From a checkpoint of a small contrastive audio-text model.
Training: muon at rate 0.0017, 9100 steps, batches of 128.
Rows from block 5 of the audio encoder of a small contrastive audio-text model, named by matrix and row number. Rows with one number belong to one neuron. Each number is 128 + 24 x the weight over its row's rms, rounded and kept within 0 to 255. All counts start at 0. Numbers have three digits each. After the name is the row's rms in percent of the matrix's.
Before each neuron's rows are labels from the 100 clips, of 14976, where the neuron reaches its highest value: "responds to" is what is common among them. Only what is clearly more common there than usual is listed. The data: synthesized solo parts of chorales (CocoChorales). In brackets: how many of the 100, against the usual share in percent.
# fc1: MLP up (encoder.blocks.5.mlp.fc1.weight, 2304x384), inputs 256-319
# fc2: MLP down (encoder.blocks.5.mlp.fc2.weight, 384x2304, transposed), outputs 256-319

responds to: note A#4 (100 vs 10.8); oboe (43 vs 7.1); violin (33 vs 13.9)
fc1.552 074:123074135113113145104148137109160113168168188101122166125129122124167168129109100117120117131106093152111115127116123147113133131117117111181135134127136129155142097111133108145133113117117102
fc2.552 071:103120099112128159129147117148151136131170152126138141098125104141153144096125094127090117120123098137091155140112130142162115106076101168177106091149160145079126120109160137170135106159098121

responds to: note D5 (42 vs 7.9); note D4 (39 vs 12.4); cello (37 vs 9.8); note B3 (35 vs 9.5)
fc1.10 094:091108158111098155128086142121133083142129119142109104101151118129137126110158139120126129117187113130110101088122175177132107154119153142149161127119127137153101131113149125135140123068133134
fc2.10 098:117147150116113119124129146163138142155163119096133123132237139146111153107126085105120097109124116112105100085123181129153121155141135133153113101112115139095075113114132108100166106095069120

responds to: note F#4 (52 vs 8.8); note C#4 (34 vs 11.7)
fc1.321 082:154139133119128127119146131167127118125175111172082103162106132156083150118103102155113146122087124089114125130100122115159161142111175123149155105125107179167141172129151162140119116094134140
fc2.321 080:116119144056121084124112115143126093152176123170131126108095171118092130113130110149120138144147119106145097103130093132178119123134123148130179141156164116148103117153130177138136131107111140

responds to: note A#4 (52 vs 10.8); oboe (41 vs 7.1); note D#4 (39 vs 11.5)
fc1.750 076:151109099129114133116147097111116105141144159130127143149136166101146126099126108087107126171101087171173114119097121119080129135142091098187133154143118094097146135171128127113137131146127099
fc2.750 075:135146102130137132125153078146126131127162163137102141172124130134134110112115097111084119095102110157156097123142122117092074154127093110119137149109105077117149141118123112113142147141122124

responds to: note D4 (99 vs 12.4); viola (39 vs 8.7); note E4 (35 vs 8.6); clarinet (31 vs 9.1)
fc1.764 099:109147091114148104131130086127116123069125143126151126140131122113183140121148106088114121136158114146147086124113108205126113153076121118149159131114130151098136132118105112103114060113113118
fc2.764 104:128127083131111098130137106157097140110115149115154144109151148147179137148132138145142106101135115167127097179114095205135100170132120136120163104129115150136098135117083119107133130133096099

responds to: note D#5 (74 vs 9.2)
fc1.270 060:115112110105117119153116133111151093166133167107127145097106122124106117106117133103171127112095091133129113154123112106122143124131180136129091169144135120104129146078124126164142110109115085
fc2.270 055:114111099106125107118149153140133057118138172086147145119091151109130118136111115117151142130139135109138137122064106112114137095119134154152093128136117115117125120131117127116110148129127103

responds to: note D5 (98 vs 7.9); note E5 (77 vs 8); flute (74 vs 8.5); note F#5 (28 vs 7.4)
fc1.53 112:099134148155119118106107117171140135160118176128088152096149118149085163128125105121154138126132125102135121162114150157093120112173135182138119179129158125153113149126158147109091128133188127
fc2.53 111:088127141146112103135144113141141140130118150148121119090159127148127117120151116105082141144146159142123134137151139155086091139171148180117125152119144119152145160134136150115118115128193090

responds to: note G#4 (87 vs 9.6)
fc1.56 047:105154071113116143133149153116139124159150128145104120096104095149144112142090158153138108146126123123131140167120171140132124107132107153159124113099142127151159112123136105107123094140147120
fc2.56 041:118151095134090138126153183143114096183181167153144115102100193125101076145103117153123131126145155132149123175139123158137117141127096106143150098145131151130138081160156132094129154175108102

responds to: note G#4 (40 vs 9.6); note D#4 (38 vs 11.5); note D#5 (36 vs 9.2); note G#5 (27 vs 4)
fc1.181 055:096144163155126180157110134169151102132127119119134114107102118115076106143092125139086179123151117116125098106172133146096125132152115095146095105088132100106128119127165125155135170101123137
fc2.181 053:101165126118082175107138162133136115152138145134120113103135108108094128148138136139119175096125164114131085068120135117121101124118088103184108146157129119086148118171105106141156146111123076

responds to: note D#5 (63 vs 9.2); viola (37 vs 8.7); note D#4 (35 vs 11.5)
fc1.55 093:125105143088127132175123135145145114139085132151120154147108102159079170145123101080141134073131134169121118119125152102114125112157143095089112172145087100111122120138157112134124148143119106
fc2.55 088:116085146070125112156146143159145140122091143144145125101103087130121130131148093101145180127089157150125114085116105102097099109150137132152107158118134099161152134132147115131145160185115163

responds to: note F#4 (42 vs 8.8); note F#5 (34 vs 7.4); horn (32 vs 7.1); instrument: flute (28 vs 8.5)
fc1.682 118:131140087114080093141147113139135174100119095136157124158126131120124145134119109097154139156100200102158120125106139108135129157143099145126115070135130122151123110139121066117116149092122115
fc2.682 129:124087116117118101131122141132147167127112119136134138171149137099143186146097105123156127129102169110081089103086143129136114098123114120129130090161084143157108142156120114146114169098186122

responds to: note D5 (41 vs 7.9); note A#4 (36 vs 10.8); note F5 (35 vs 8.1); horn (27 vs 7.1)
fc1.469 057:113127122138077165115141133122136141124167128139131127123151111142166190125156089134118132087195094122087136121125104141152107126145170119113148132151136122121119092075138092096105121154129108
fc2.469 054:110143156121076145117124115129164143107154110131139098123196145103145118055113135160112106114176155134083133126141126141119136132125118123129197115161086095120129158094170122124110105154116109

responds to: note F#4 (51 vs 8.8); note F4 (51 vs 9.2); note G#4 (34 vs 9.6)
fc1.743 055:178093126135104183130132116079141133153109145171128143103136121116112133134137130124152118100127148095140103099114144129147114087126107115109144106074146150110129092110161112151118125134135127
fc2.743 049:116127145108095123075117141064119147125118144167153089121131158127129101149138148152108142141102137096117095130127139127128095108127135134145126106110135109124140105135120144146160112167132141

responds to: note D4 (47 vs 12.4); viola (30 vs 8.7)
fc1.667 096:127131135120126137092123085113113132116124086129102096133091098114119104132121137071100086126127168117121114055120093130130156131110103121118162128117154111118133086145128115108138144111118107
fc2.667 092:165159148108108178073129121104142145100142078111150127116140103144140136140094130121126105134122131130139131096180125092127147108120136160129133155108129078167114119126128106109170119138082109

responds to: note D4 (95 vs 12.4); tuba (41 vs 8.3); note C#4 (34 vs 11.7); note G3 (32 vs 6.2)
fc1.249 075:171140104153104141166119140106082154168110059134127089131166133142151136124196115126178049126103129175149164126137130167143128166115069119163125111130160117149105124095087160148124108074120126
fc2.249 074:156145140098112110142138151111104117149139128144132132147182126143149201111138114170163057124135139157143135125135157140123144163142138135163093103103148123110103127123104159123160125093093108

responds to: note G#4 (80 vs 9.6); note D#4 (66 vs 11.5)
fc1.12 153:153104162119102150102145135151140127176122132100090134156141143144104159106124102089101119094133139125061163107126122099128105159127115145120133148146115154105130140159070151145098112133116160
fc2.12 154:138122147128156130107116113163173113167105168085151168132148172137114160133131107093079113079125126130102118105097159136125105144150113130125166137120124134088123155118103131135145106141119144

responds to: note D4 (63 vs 12.4); note E4 (47 vs 8.6); viola (34 vs 8.7)
fc1.296 109:124130174112131114093112145171127064087169084153106166106104099094149096141137143146130116130148120104111111130156173157153153114140104125101156178142159095127149152118110163128136148133153120
fc2.296 101:114178119146151106102113163155127091074143123158125130098131138134135118129104124098105089144124139095126107134140103161136102141117125144111125166100146133123119155167134135121117156117111124

responds to: note D4 (57 vs 12.4); note F5 (43 vs 8.1); note C#4 (39 vs 11.7); note G5 (29 vs 6.4)
fc1.132 104:133092153113086147137121093095104119125124108107110148137139108117133151050163126123126102122135156147117149102120126160148080145126160191122123143098117090130112121141118155138098113146071123
fc2.132 108:145109123144101156150121104103130119112152129136128158153175108118157150067148131110127126144119105177074168153101145170151105149138156161122155098112139096098101146121106119133120147124060113

responds to: note B3 (79 vs 9.5); note C4 (61 vs 10.9); clarinet (30 vs 9.1); cello (27 vs 9.8)
fc1.229 092:090139154138137179133114118142140113143118135175127086092173147117093148087134161112178133113143109135114121137100134136104116184135160123142121102121135128131126143108185115130130113127131099
fc2.229 101:084155146115128195116119125135099104134118160152161086126199158137091121117103140100186129137161098165140158102092111122120083125116149137128090120176137119136135129140153153126119160150149095

responds to: note D4 (42 vs 12.4); note D5 (34 vs 7.9); note A3 (32 vs 8.6); note B3 (27 vs 9.5)
fc1.162 095:173149078124181137150106129100126131113086138136119123139156097122130165101146144082116166133106096147153131111126120147089125157145115105114144138146113124092161103094145135131166150151135117
fc2.162 090:208134088119150133155120112100098140129094147162121131134171078123136137107138135108141137069111117130170090116131130168098099172144106129126147100134103153113160095131140107140148101119163098

responds to: note G#4 (41 vs 9.6); note A3 (32 vs 8.6); note G#3 (30 vs 8.1)
fc1.391 112:087164123186117132112068160146111088124203091132122161116120108141088171103112125103124114127131114096127141109115141127160119164126101119119091092132127105086107121132102108128088142122118110
fc2.391 104:080150101117131107127113147150144108118181118145129174116164132114107152117107111145114148131100122081114112081096143135128099163096107149127085080153137104118144153116098162108066160147112088

responds to: note A#3 (64 vs 10.5); note A3 (51 vs 8.6); note A#4 (33 vs 10.8)
fc1.173 088:118112141163132121146145085110132135140093106130126098121122125085112111090101128149123155088114129108082110138124131113119141142112132131087144169113136188120129152118174136126147137095120121
fc2.173 096:134127139146147112107145115063122162164146150130111080126143124110090104103159122120109123119125088139077165151159120102148144112120119120099139143118142172159116135133136100142176145115111101

responds to: note B3 (60 vs 9.5); cello (50 vs 9.8)
fc1.409 073:111161168158143171128076102121140138136101128117135134122120114123115111113111181109146102121110097122147146144159090140150161137087120117123111124161090130163111099123120126125141085182106119
fc2.409 074:127155167150116155111091123146156160151125114113139132124146141141120114092115129137121127154129121125168136111163091100130142113104156116132093114143133154133098085125105141094111087176166101

responds to: note G#4 (80 vs 9.6); violin (32 vs 13.9); horn (25 vs 7.1)
fc1.384 072:081140129181133134096100121106187113128145095191203099123102130145143114111120135132123127119106164112172152136134126125128138133161147123144135102101099144138145171129146105122131138105117086
fc2.384 076:054134125094113140112081168172146104168130120155147147103112130136114108110112147158125129122100145131174158125126122135140124181108118127146092094145114138149101099139097120170102166089127148

responds to: note B3 (82 vs 9.5); note C4 (76 vs 10.9); note A3 (50 vs 8.6); note G3 (29 vs 6.2)
fc1.182 171:103105096098134175127146125142123152113100134120132090139162148137114135121108151107124138119136108123145134189159115117108120131120161132105098124143110132148144128124167157131157094062157128
fc2.182 172:098148092102143183114087143180113126138130134093149092137174142143111125138128147100096105135136111149169121170138127124150134138151096128102081153130112142158123095131163185123172117067165139

responds to: note G#4 (100 vs 9.6); note A#4 (68 vs 10.8); clarinet (34 vs 9.1); instrument: horn (26 vs 7.1)
fc1.645 108:131127102160152086087131098132121108113093095128120152084120154147146174112115111149107129153106138107143132134141127131136114124155163161102135112106180125082115153120116179141100140110061160
fc2.645 118:124132141167167087119096124155110098137124103129105145100146170131138128154133140116088135141123144174148144100118153143115112134098152159109140129117100120104107168139130155121141149145086176

responds to: note F#4 (49 vs 8.8); note F#3 (26 vs 4.8)
fc1.394 073:149119125062155125146131147133129149138154211126122115127165148132163133127157146135124133114112134104135134111124124104166140142105105126122132140124107117127139153132153130129108129130186132
fc2.394 067:105131162077175113115092111159105143126132137173137110129134142128121139092141127146128131113105099108177149124153101126129157144129112139132122148113127137140129135155128181124104124148163173

responds to: note A#4 (87 vs 10.8); horn (25 vs 7.1)
fc1.200 097:128098115185143169109101126109095154083147162149122100094128078121081143150141126149126156147113167130095143099137126134113125135129088155200102103141168172160127098117165098160114159095132121
fc2.200 087:124128086165130142120133149115118132111130131133137122128138099103136167165099132179126167142120128099107101167147156120090151155118088117187102109155199130136151108123146109139126147086122112

responds to: note A#4 (59 vs 10.8); oboe (41 vs 7.1); note F3 (27 vs 3.7); note A#3 (26 vs 10.5)
fc1.728 067:113130102146146119155104123104148129134167116108134092168146109096096126126157133138127122137073151120153146123114087135103136124079146118149108134117141155131144108135142124139161132151159158
fc2.728 066:105163090090141139123097130113176106150117127142136116164147098105134122122112115154155125126133135074158118107164098135110103110115137092127113126121115121148059110092134143134150107100168114

responds to: note A#3 (51 vs 10.5); cello (46 vs 9.8); note A#4 (40 vs 10.8); viola (29 vs 8.7)
fc1.512 062:112076072147126074117158150132117159115161111122107126149121106113131127093148139106154093111129118050136136112119134145132118087148156092128095124108157167117163141115099121104086099152106131
fc2.512 059:168110098095114116118134093107134155097167104136108122152128062120142117107131095124179114124105142095134153143153149127129072115140118096097141049106112143164109166138116101099068110133117113

responds to: note F#4 (51 vs 8.8); note D#3 (43 vs 2.5); trombone (37 vs 7.3); instrument: bassoon (30 vs 8.3)
fc1.179 088:134090121071074136113109122120167128126134169145142108110103105114124110145098094147190130135057159130166134116161122154169153153085158125165129118113142140122098094147147167164139109171154113
fc2.179 091:140107126094125101134071143129117136139124094113101134080140111129149129110099078154184129171089141146147141143113149121139132198114170135128120079125104159112099119155149168169100105125097119

responds to: note D5 (61 vs 7.9); flute (48 vs 8.5); note C5 (46 vs 9.7); horn (35 vs 7.1)
fc1.231 118:110112117134122112153108102178115165115109146092127145132164119147095156166136116082140151146145117109128129109110124145091111099175104147121093124112123146146130127141172118112104125121175142
fc2.231 134:122097121100134127141136101146125138123133161098138115150137120145088132155141147119137155112146126128104159115098160144134114071141103115130094116131116146143139137138132124131105107133179165

responds to: note A#3 (63 vs 10.5); note G#3 (30 vs 8.1); cello (29 vs 9.8); note A3 (26 vs 8.6)
fc1.721 109:123129110167137117099110130101137129148145064109138165159120112141152148142110159144122152118144116140101185162185162145122143106129148127084139063129105181165070151155151126138112144060177123
fc2.721 108:129109121156130094093141107110126132138129072134135169168114113164105152139158159127141152081112111125152146150170163144151120113098139148090103093109110163134088113134125155126083149120138122

responds to: note A#4 (57 vs 10.8); note G#4 (30 vs 9.6)
fc1.120 117:139116118114121106119132180150088118153133137158097125121117140150124183126115160137108125110146130119108157095167093115148123112148098171124109074142163156101151102112151130141105136097173128
fc2.120 105:146098108115158098122087182180146070135090101146104141094132131165138148116119148128149159121143081126116110087167117122106137115136130137141085097165160113122136106107135138143102136117124119

responds to: cello (46 vs 9.8); note C4 (39 vs 10.9); horn (38 vs 7.1)
fc1.596 106:132090127107142102088121108162149112124128115116151109091133118146123086156139095115133112154096142106137168150104101181121108175163146122077106067114146148127130146152116132149164084082144120
fc2.596 105:128116143119153101088138132138142106144162131144156090086139093115142090155157121126133095166083114096193152133114110173156091128158137134107123105100123159106127093174090110124114091108122113

responds to: note F#4 (60 vs 8.8); note G#4 (39 vs 9.6)
fc1.709 081:129130142125111152127090077103137165150145092136075139148119170142073127146121100125114108111118091068149084113077158121173117151093155094155124145114142131138083086181093131113138131162126142
fc2.709 074:126147123135113120133120095072132110083165126104120128148135176160135138108130107119105106117112086114141070116119140146139090052137117089150130105145145127121121083155090139136101118139133148

responds to: cello (31 vs 9.8); note B2 (30 vs 0.7); note G4 (29 vs 7.2)
fc1.466 112:127122142130130082126152154162132116139213087139117100128140124160113131110137126130112093132138132083115143181137119132106157129089177185123118143111163177132137110157117129130151170125142148
fc2.466 114:075119119135133110088134138138108125143180137110185091133154204151157098122142090137131087159140144109147156153174125114109121149134122183101133125143114157117148101128144118129165119156109121