Weights of a small contrastive audio-text model: text encoder width 256, trained on synthesized solo parts of chorales (CocoChorales).
Rows from block 2 of the audio encoder of a small contrastive audio-text model, named by matrix and row number. Rows with one number belong to one neuron. Each number is 128 + 32 x the weight over its row's rms, rounded and kept within 0 to 255. All counts start at 0. After the name is the row's rms in percent of the matrix's.
After each neuron's rows are labels from the 100 clips, of 14976, where the neuron reaches its highest value: "top examples" is what is common among them. Only what is clearly more common there than usual is listed. The data: synthesized solo parts of chorales (CocoChorales). In brackets: how many of the 100.
# fc1: MLP up (encoder.blocks.2.mlp.fc1.weight, 2304x384), inputs 256-383
# fc2: MLP down (encoder.blocks.2.mlp.fc2.weight, 384x2304, transposed), outputs 256-383

fc1.670 096 [130 141 204 131 126 190  74 107 163 110  65 128 141 114 150  57 115  82 118  95  84 145 159 146 153 142  92  89 141 120 142 131 121 168  99 115 147 125  93 113 103 111 125 146 150 140  98  99 110 126 138 202 125 116 212  83 160 145  88  56 115 137  91 127  94  99 106 151  91  83 110 132 136 138 130 157  94 119 157 106 102 185 117 125 155 149 129  80 206 198 140 132 154  99 159 141 125 126  82 122 123 147 127 113 179 123 124 166 134  57  96 164 101 150 165 112 160 156 172 115 158  93 134 110 103  70 171 100]
fc2.670 084 [156  79 136 124 138 122 162 166 201 147  93 125 145 106 156  25 125  81 119 165  28 124 158 155 168 134 135 134 167 176 146 124 124 125 129 129  97 163 135 158 123 108 108 142 167 106  74 155 154 118 115 172 160  96 156 136 164 156 146 114 129 130 188  80 142 130 128  85  86 163 112 142  99 138  85 161 153 161 178 115 161 136 106 114 121 206 139 104  90 105 167  86 153  94 136  90 101  76 141 129  95 153  68 134 163 107 132 110 130 105 127 123 145 143 171  91  87 149 151  58 134 125 152  60 116 116 162 156]
top examples: clarinet (98); note G#4 (48); note A#4 (45)

fc1.443 138 [178 127 172  86 172 134 152 160  70 109 109 137 102 106 154 117 149 140 133 160  92 126  99 162 143 103 129  88 119 143 121 139 101 130 115 130 119 166  90 120  98 106 107 150 216  71  86 126 132 115 112 154  91 128 128 132 102  97 126 191 156 140  97 109 123 132 141 120 100  97 152 151  69 136 192 102 161 139 143  62  96 163 168 160 117 163 129 140 152 146 137 103  94 129  99 176 119 103 101  89 118 146 101  84 232  92 157 183 111 146 115 121  94 122 114 116 114 165  89 138 109 114  85 105 167  89 173 148]
fc2.443 144 [122 172 165 131 149  85 141  97 126 166 144 134 155 134  80 106 135 123 107 147 114 108 111  96 168  86 116 112 164 155 157 131 144 118  99 115 126 113 100 122 120  86 152 125 149 124 117 110 111 115 148 132 108  98  83 135  95 110 147 153  90  65  62 142 174  80 111 121  93 183 100 154  83 118 187  69 121 141 163  97  90 138 130 108 133 105 120 147 163 135 101 106  98 118 168 170 116 102 138  90 127 115 153 103  95  93  81 167 101 140  95 110  57 177 107  89  98 155 158 100 136 124  96 126 149 106 145 189]
top examples: note C4 (100); note C#4 (36); note A#3 (35)

fc1.679 112 [162 148 105 107  76 133  85 116 176  69 132 126 147 159  97 148  87 114 156  91 102 145 180  91 100  89 150 120  83 134  95 193 153 147 104 146 181  84 172 152 169 134  31 103 132 138 135  69 163 142  97 124 150 141 147 141 158  78 120 153 139  90 124 104 103  93 107 167 128 148 121 121 115 181 155 157 124 110 140  94 128 160 148 204 134 125 179 103 114 149  88  94 156 126 116  98 148  70 113  96 158 187 147 107 102 117 106 167 144 104 176 155 183 139 141 168 160 153  80 165 140  92 120 122 107 153 161 101]
fc2.679 110 [163 117 134 134 106 111  87 139 148 126 108 123 145  90 134 126 125 135 195  66  90 117 116  77 106 136 132 137 139 126 169 153 145 151 135 116  99  88 134 129 118 136  97  76 112 114  84 124 166  65  89 155 176 124 125 164 158 154 131 115 189 144 157 119 103 106 111 143  92 158  99 138 138 161 184 152  39  96 173  66 122 155 129 162 112 196 213  90 128 103 127  81 149 107  72 135 189 119 146 110 132 130 155 136  83 119 132 199 170  94 111 135 119  97 156 126 146 184 137 179 119 150 146 133 176 130 120 171]
top examples: note C4 (54); tuba (35); note A#3 (29); trumpet (28)

fc1.280 095 [150  99 166 148 133 127 157 138 110 131 135 168  77 162 128 101 169 110 150 131  78 109 144 108 157 101 163  97 144 102 144 143 111 126 176 116 143 122 102 139 135 107 149 161 202  61 197 180 236 111 120 121  99 162 101 135 164 142 115 188 126 163 131  92  77 131 132 135 160 153 186 112 158 105  73 141  94 148 160 125 118 142  98 149 114 172 146 129 124 148 106  37 132 119 173 133 101 151 112 134 116 193  92 120 137 128  83 156 133 155 114 188 103 193 142  33 150 161 124 117 114 122 107  87 133 115  98 139]
fc2.280 094 [213 149 116 121 116 112 155 164  94  72 128 167 112 133 155  98 158 197  64 157  92  94  70 156 195  67 168 145 118 132 166  93 109 129 170  44 113 102  87  67 135  90 105 172 165 105  84 146 136  85 146 102 144 163  64 164 173 150 132 145 159 149  88 123 148 116 157 169 170 128 133 165 137 138 124 155 132 147 132 137 107 129 121 170 108 124 143 127 151 131 115 114  98 125 144 153 114  89  95 137 146  92 110 104 142 188 131 156 119 135  87 119 129  96 164  91 109  82 157 110 142  89  96 117 190 110  70 172]
top examples: note D#4 (58); note D#5 (40); note F4 (36); viola (25)

fc1.256 091 [ 95 112 165 171  97 127 101 126  98 138 178  91 146  87  74 131 132 141  70 107  98 156  88  95 103 104 116  79 106 165 207 101 151 152 147 124 168 103  89  97 167 164 135 134  99  83 102 116  83  84 128 137 142 143  92  67  86 124 112 120 168 147 129  91 158 138  70  81 121 100 107 125 128 115  67  99  74 124 106 134 142  43 124 152 171 103 111 142  79 139 193 176 132 153 132  66 178 126 124 100 161 103 133 127 216 203 149  97 118 117 134 169 163 134 144  73 112 156 104 135  61  99 113 184 118 140 101 142]
fc2.256 094 [ 88 133 169 138  93 133 172 138 190 106 110 131  88 114 112  99 162 141 154 147 102 162 151  74 120 189 151 104 157 130 155  99 136 169 135 128 149 110 136 140  94 122 151 138  91 118 150 132 153  98 106 103 137  92 138  69  91  70 137 120 114 173  91 146 133 158 138 141 147 138 149  61  91  82 100 122 146 121 125  69 180 164 176 112 159 132 114 134 115 144 113 131 144 161 151  65 108 119 242  83 117 106 173 112 150 156 135 152 127 105 128 158 112 148 161 141 188 157 196 134  67 129 169 170  97 184 162  93]
top examples: note D#4 (97); note F4 (66); viola (60); instrument: clarinet (32)

fc1.38 068 [138  92 106  94 141 193 108  84 164 158  56 138 168 130 107  74 222 116 108 101  89 122 169 144 127 139 163  48 158  96 110 120 185 174 103  89  88 199  93 174 135 108 103 169 173  95 126 114 105 155 113 133 123 115 143 107 162 138 111 138 180 101 129 113  89  98 167 106  75  80 106 123 108 118  80 100 131 125 134 143  68 167 122 139  55 117 111 131 130 137 143 183 129 101 153 147 137 142 105 187  96 115 118  94 124 134 163 113 114 174 131 168 137 142 102 151 132 152 184 125 130  92 107  67 122  78 151 166]
fc2.38 073 [ 90 132 105 131 117 114 167 145 141 195  77 127 164 127 143 147 156 112 156 116  54 138 114 128 177 101 146  68 177 142 140 103 150 156 198 114 107 185 135 145 145 121 125 186 133 112 149 138 134 124 138 161 127  92 107 191 183 161 164 103 135  93 138 154 167 142 151  87 135  74 119  70 115  85 131 155 143 119 116 158 143 139 114 136 149 165 113 121 113 126 172 102 158 146 148  98  90 173 194 142  78 141  93 160 126 169 115 138  80 166  62 123  91 134 145 133 143 116 191  92  99 120  91 142 188 173 110 128]
top examples: clarinet (62); note F5 (34); note G5 (31); cello (28)

fc1.678 121 [181 104 124 119 163 128 168 105 159 158 170 104  85 147 110 194 104 166  96 144 115 152 140 185  88  66 128 163 125 146 150 143 172 166 102 151  78 114 106 161 134 124  99 154 185  91  95 136  92  82 197 162 154 139 179  98 124 150 188  91 103  95 133 126 175 148 159 140 154 138 111 107 176 117 136 139 125 184 127 126 178 144 118  74 147 107  89 129 125 128  90 114 118 116  92 162 172 107 110 160 146 159 145 107 131  98 137  65 116 131 121  99 127 151  93 155  80 178  87 143 153 138  77 100 124 160 138 159]
fc2.678 127 [217  40 129  91 163 106 110 141 143 119 109 132  91 105 168 143 109 121 104 111 137 171  87 167 148 113  79 127 145 187 177 104 100 148 107 131 112  85  55 140 163 124 121 183 153 163 136 153 125 185 172 126 184 120 164  91 150 181 102 142 169 174  36 110 157 114  99 110 131 145  78  98 145 114 130  68 107 127  77 146 131 154 151 140 110 103 106 146 130  90 100 110 115 107  44 159 145 131  74 164 120 146 148 154  78 105  63 144 149 164 101  83  91 151 135 160  87 105 159 168 124 129 129  94 157 132 139 168]
top examples: note C4 (45); note G#4 (35); note C5 (29); note A#3 (29)

fc1.380 085 [136  99  77 133 106 157 120 178 180 154 120 156 211 174 136  81  97  76 184 119 122  47 146 164 112 150 101 119 116  93 148 177 164 132 130 150  20 139 151 111 103 116  90 154  64 103 176 121 119 148  94 126 230  96  98 138 160 115 149 120 129  66 119  69 130 129 108 182  83 168 108 110  63 128  57 134 138  76 102  86 120 186 151  67 136 102  87  84 156 159 135 138 143 150 133 128 146 109 134 123  88 171 128  84 126 118 143  59 100 119 160 152 157 147 163 115 136 140  86  79 136  75 142 138 108  68 142 148]
fc2.380 083 [142  94 103 105 113 156  99 175 128  58 155 108 183 114 184 121 135 159 160 167  86 121 134 139  73 147 128 169 151 131 151  96 108 138 173 148  96 108 119 164 103 145 123 159 112 147 132 124 155 164 107 140 151 160 138 134 101 143 153  86 180 107 172 130 142 150 120 210  76 166 145 162 115 105 122 133 121 112 103 138 141 102 140  99 117 159 101  84  66  85 137 142 113 121 126 100 145 137 146 139 159 185  83 162 133  82 120 105 132 141 113 210 120 118 138  94 154  98 123 115  77 116 129 134 127  90 127 129]
top examples: clarinet (49); note D4 (49); cello (40); note C#4 (32)

fc1.309 083 [149  99 164 113  76 120 121  73 148 169 168 135 179 157  99 105 141 120 101 100 166 168 160 131 147 101 134 121 108 137 117 122 165 147 124  55 168 142 144 102 161 167  71 131 129 130 137 120 126 118  52 159  99 156 104 126 168 100 141  71 147 128 113  71 129 149 112 152 147 143 122 124 167 178 106 169 117  76 118  94 134 180 169 196  94 134 101 140  69 143 103 129  74 165 131  93 149  98 123 118  65 167 114 159  97 135 144 102 165 118 175 163 145 157 154 145 184 179 154 131 191 167 101 114 153 182 168  97]
fc2.309 077 [152 145 114 124  95 148  90 132 183 107 143 161 171 155 101 131 143  97 190  93 130 134 131 110  94 117 101 118 102 122 113 152 153 158 136  64 133  77 146 165 129 119 137 176 100 162 172 106 152  90  94 127 117 139 123 147 144 159 106  95 207 131 148  90  79 144 137 122 135 103 118 142 146 107  75 119 125 108 203 158 140  71 149 146 116 156  56 137 118 144 104  86 118  94  49 127 106 109 110 191 140 122 108 173  83 190 158 100 166 104 165 119 157 131 111 138 151 186 179 137 102 196 141  93 203  58 119 156]
top examples: note C4 (67); tuba (52); note A#3 (29)

fc1.156 126 [ 46 111 170 116 129  72 180  91 107 110 112  53  94  67 103 164 139 145  92 132 177 134 142 190 148 196 173 140 108  94 170 123  65  97 108 173 150 147 102 111 130  90 113 136 130 167  79 118  73 141 107 167 116 119 164 162 119 132 124 141 101  84 115  63 138 116 167 137 120 151 125  98 156  97  79 109  78 172 165 134 153 157  86 153 152 153 134  99 170  93 104 139 104 180 171 110 162 124 130 134  89 165 124 103 108 140 102 169  83 136 116 119 138  90  76 117 172 128  74  65 154 117 110 102 126 130 153 120]
fc2.156 147 [ 64 178 185  86 144 100 115 121 167 131  95 132 123  94 161 177 160 174 125 125 147 163 157 118 105 172 181 184  95 136 120 129 129  71 115 153  76 101 159  92 181 136 161  98 111 145  60 159 106  96 103 118 150 113 154 136 117 181  76 125 117 144 112 103 125 141 167 137 137 160 194 130 118 129 111  95 146 147 127 117 142 102 107 130 125 160  69 109  95  96  84  66 138 158 110 146 151  24 122 122 129  85  85 168  95 150 121 186 119 183 128 123 143 103 121  83 147 158 115  91  99 146  98  79 215 136 135 104]
top examples: clarinet (93); note D#4 (89); note D4 (40)

fc1.337 092 [118 142 156 157 116 103 150 138 158 144 143  75 166 110 135 133 150 112 179 130  81 151 122 142  61 182 153 111 113  99 180 136 180 144 115 119 108 102 104 118 156 161 114 127 170 129 103 126  83 137 126 204 139 136  98 147  93 127  95 151 115  51 142  77 105  80 173  87 125 114 127  46 127  82 112 130  89 191 132 135 100 207  78 172  96  95 145 116 107 117 129 176 174  92 124  97  79 115  99  92  80 120 136  72 126 113 178  95 119 114  86 106 174  93 109 132 107 134 102  76 152 118 146  59 108 143 122 180]
fc2.337 105 [118  85 163 129 175 123 154 133 135 158 204  86 175 119 115 103 152 135 146 122  54 151 108 139  51 129 158 121  88 139 141 101 134 106 153 132  91 139 138  95 186 102 149 154 192 111 128 108  64 136 173 185 186 132 132 158 173  80 203 114  85 110 141  98 124 119 159 136 131 117 102 104 143 123 173  94 101 134 110 103 114 138 110 141 147 131  95  34  59 108 110 141 154 128 154 152 141 101 142 155  88 177 136 146 191 223  97 106  83 166  92 130 126 137 176  80  98  91 120  54 140  97 136 110 162 135 103 118]
top examples: clarinet (91); note C#5 (38); note A#4 (36); note C5 (31)

fc1.727 128 [ 95 149 158 144 108 119  83 154 166 123  99 134 156 116 181 113 150  91 143 150 107 133  94 153 173  90 115  95 108 150 118 162 151 151 130 110 144 133 128 133 161 143 107 114 141 175  85 116 137 147 161 134 113 163 131 158 179 114 114 156 133 163  92 159 131 112 166 121 118 108 154 104 200 130 146  98 145  84 115 140 162 100 113  96 140 118 139 135 174 147 146  66 120 135 132 132 166 120  83 136  79 164 129 134 149 126 108  32 144 106 111  96 125  71 133 169 130 109 123 136 151 118  97 102 151 101 183 147]
fc2.727 121 [122 151  99 112  83 116 139  55 184 186 128  64 153 141 140 104 105 147 122 217  74 127 121 109 109 118  94 120 171 147 110 147 185  96 138 174 168 137 102  98 168 151 135 124  85 150  99 165 102  90 121 152 172 132 118 123 165 130 104 148 144 169 134 127 132 117 137 128 189 161 124  88 181 203 136 200 104  92 103 150 156  67 110  81 111 182 124  86 174 133 162 106 134 183  88 169 172 148  40  88 142 124  79 123 132  98 147 156 116 159 108 134 108 115 119 138 158  96 146 167 143 113 136 153  92 154 129 135]
top examples: clarinet (50); horn (42); note C#5 (40); note C5 (36)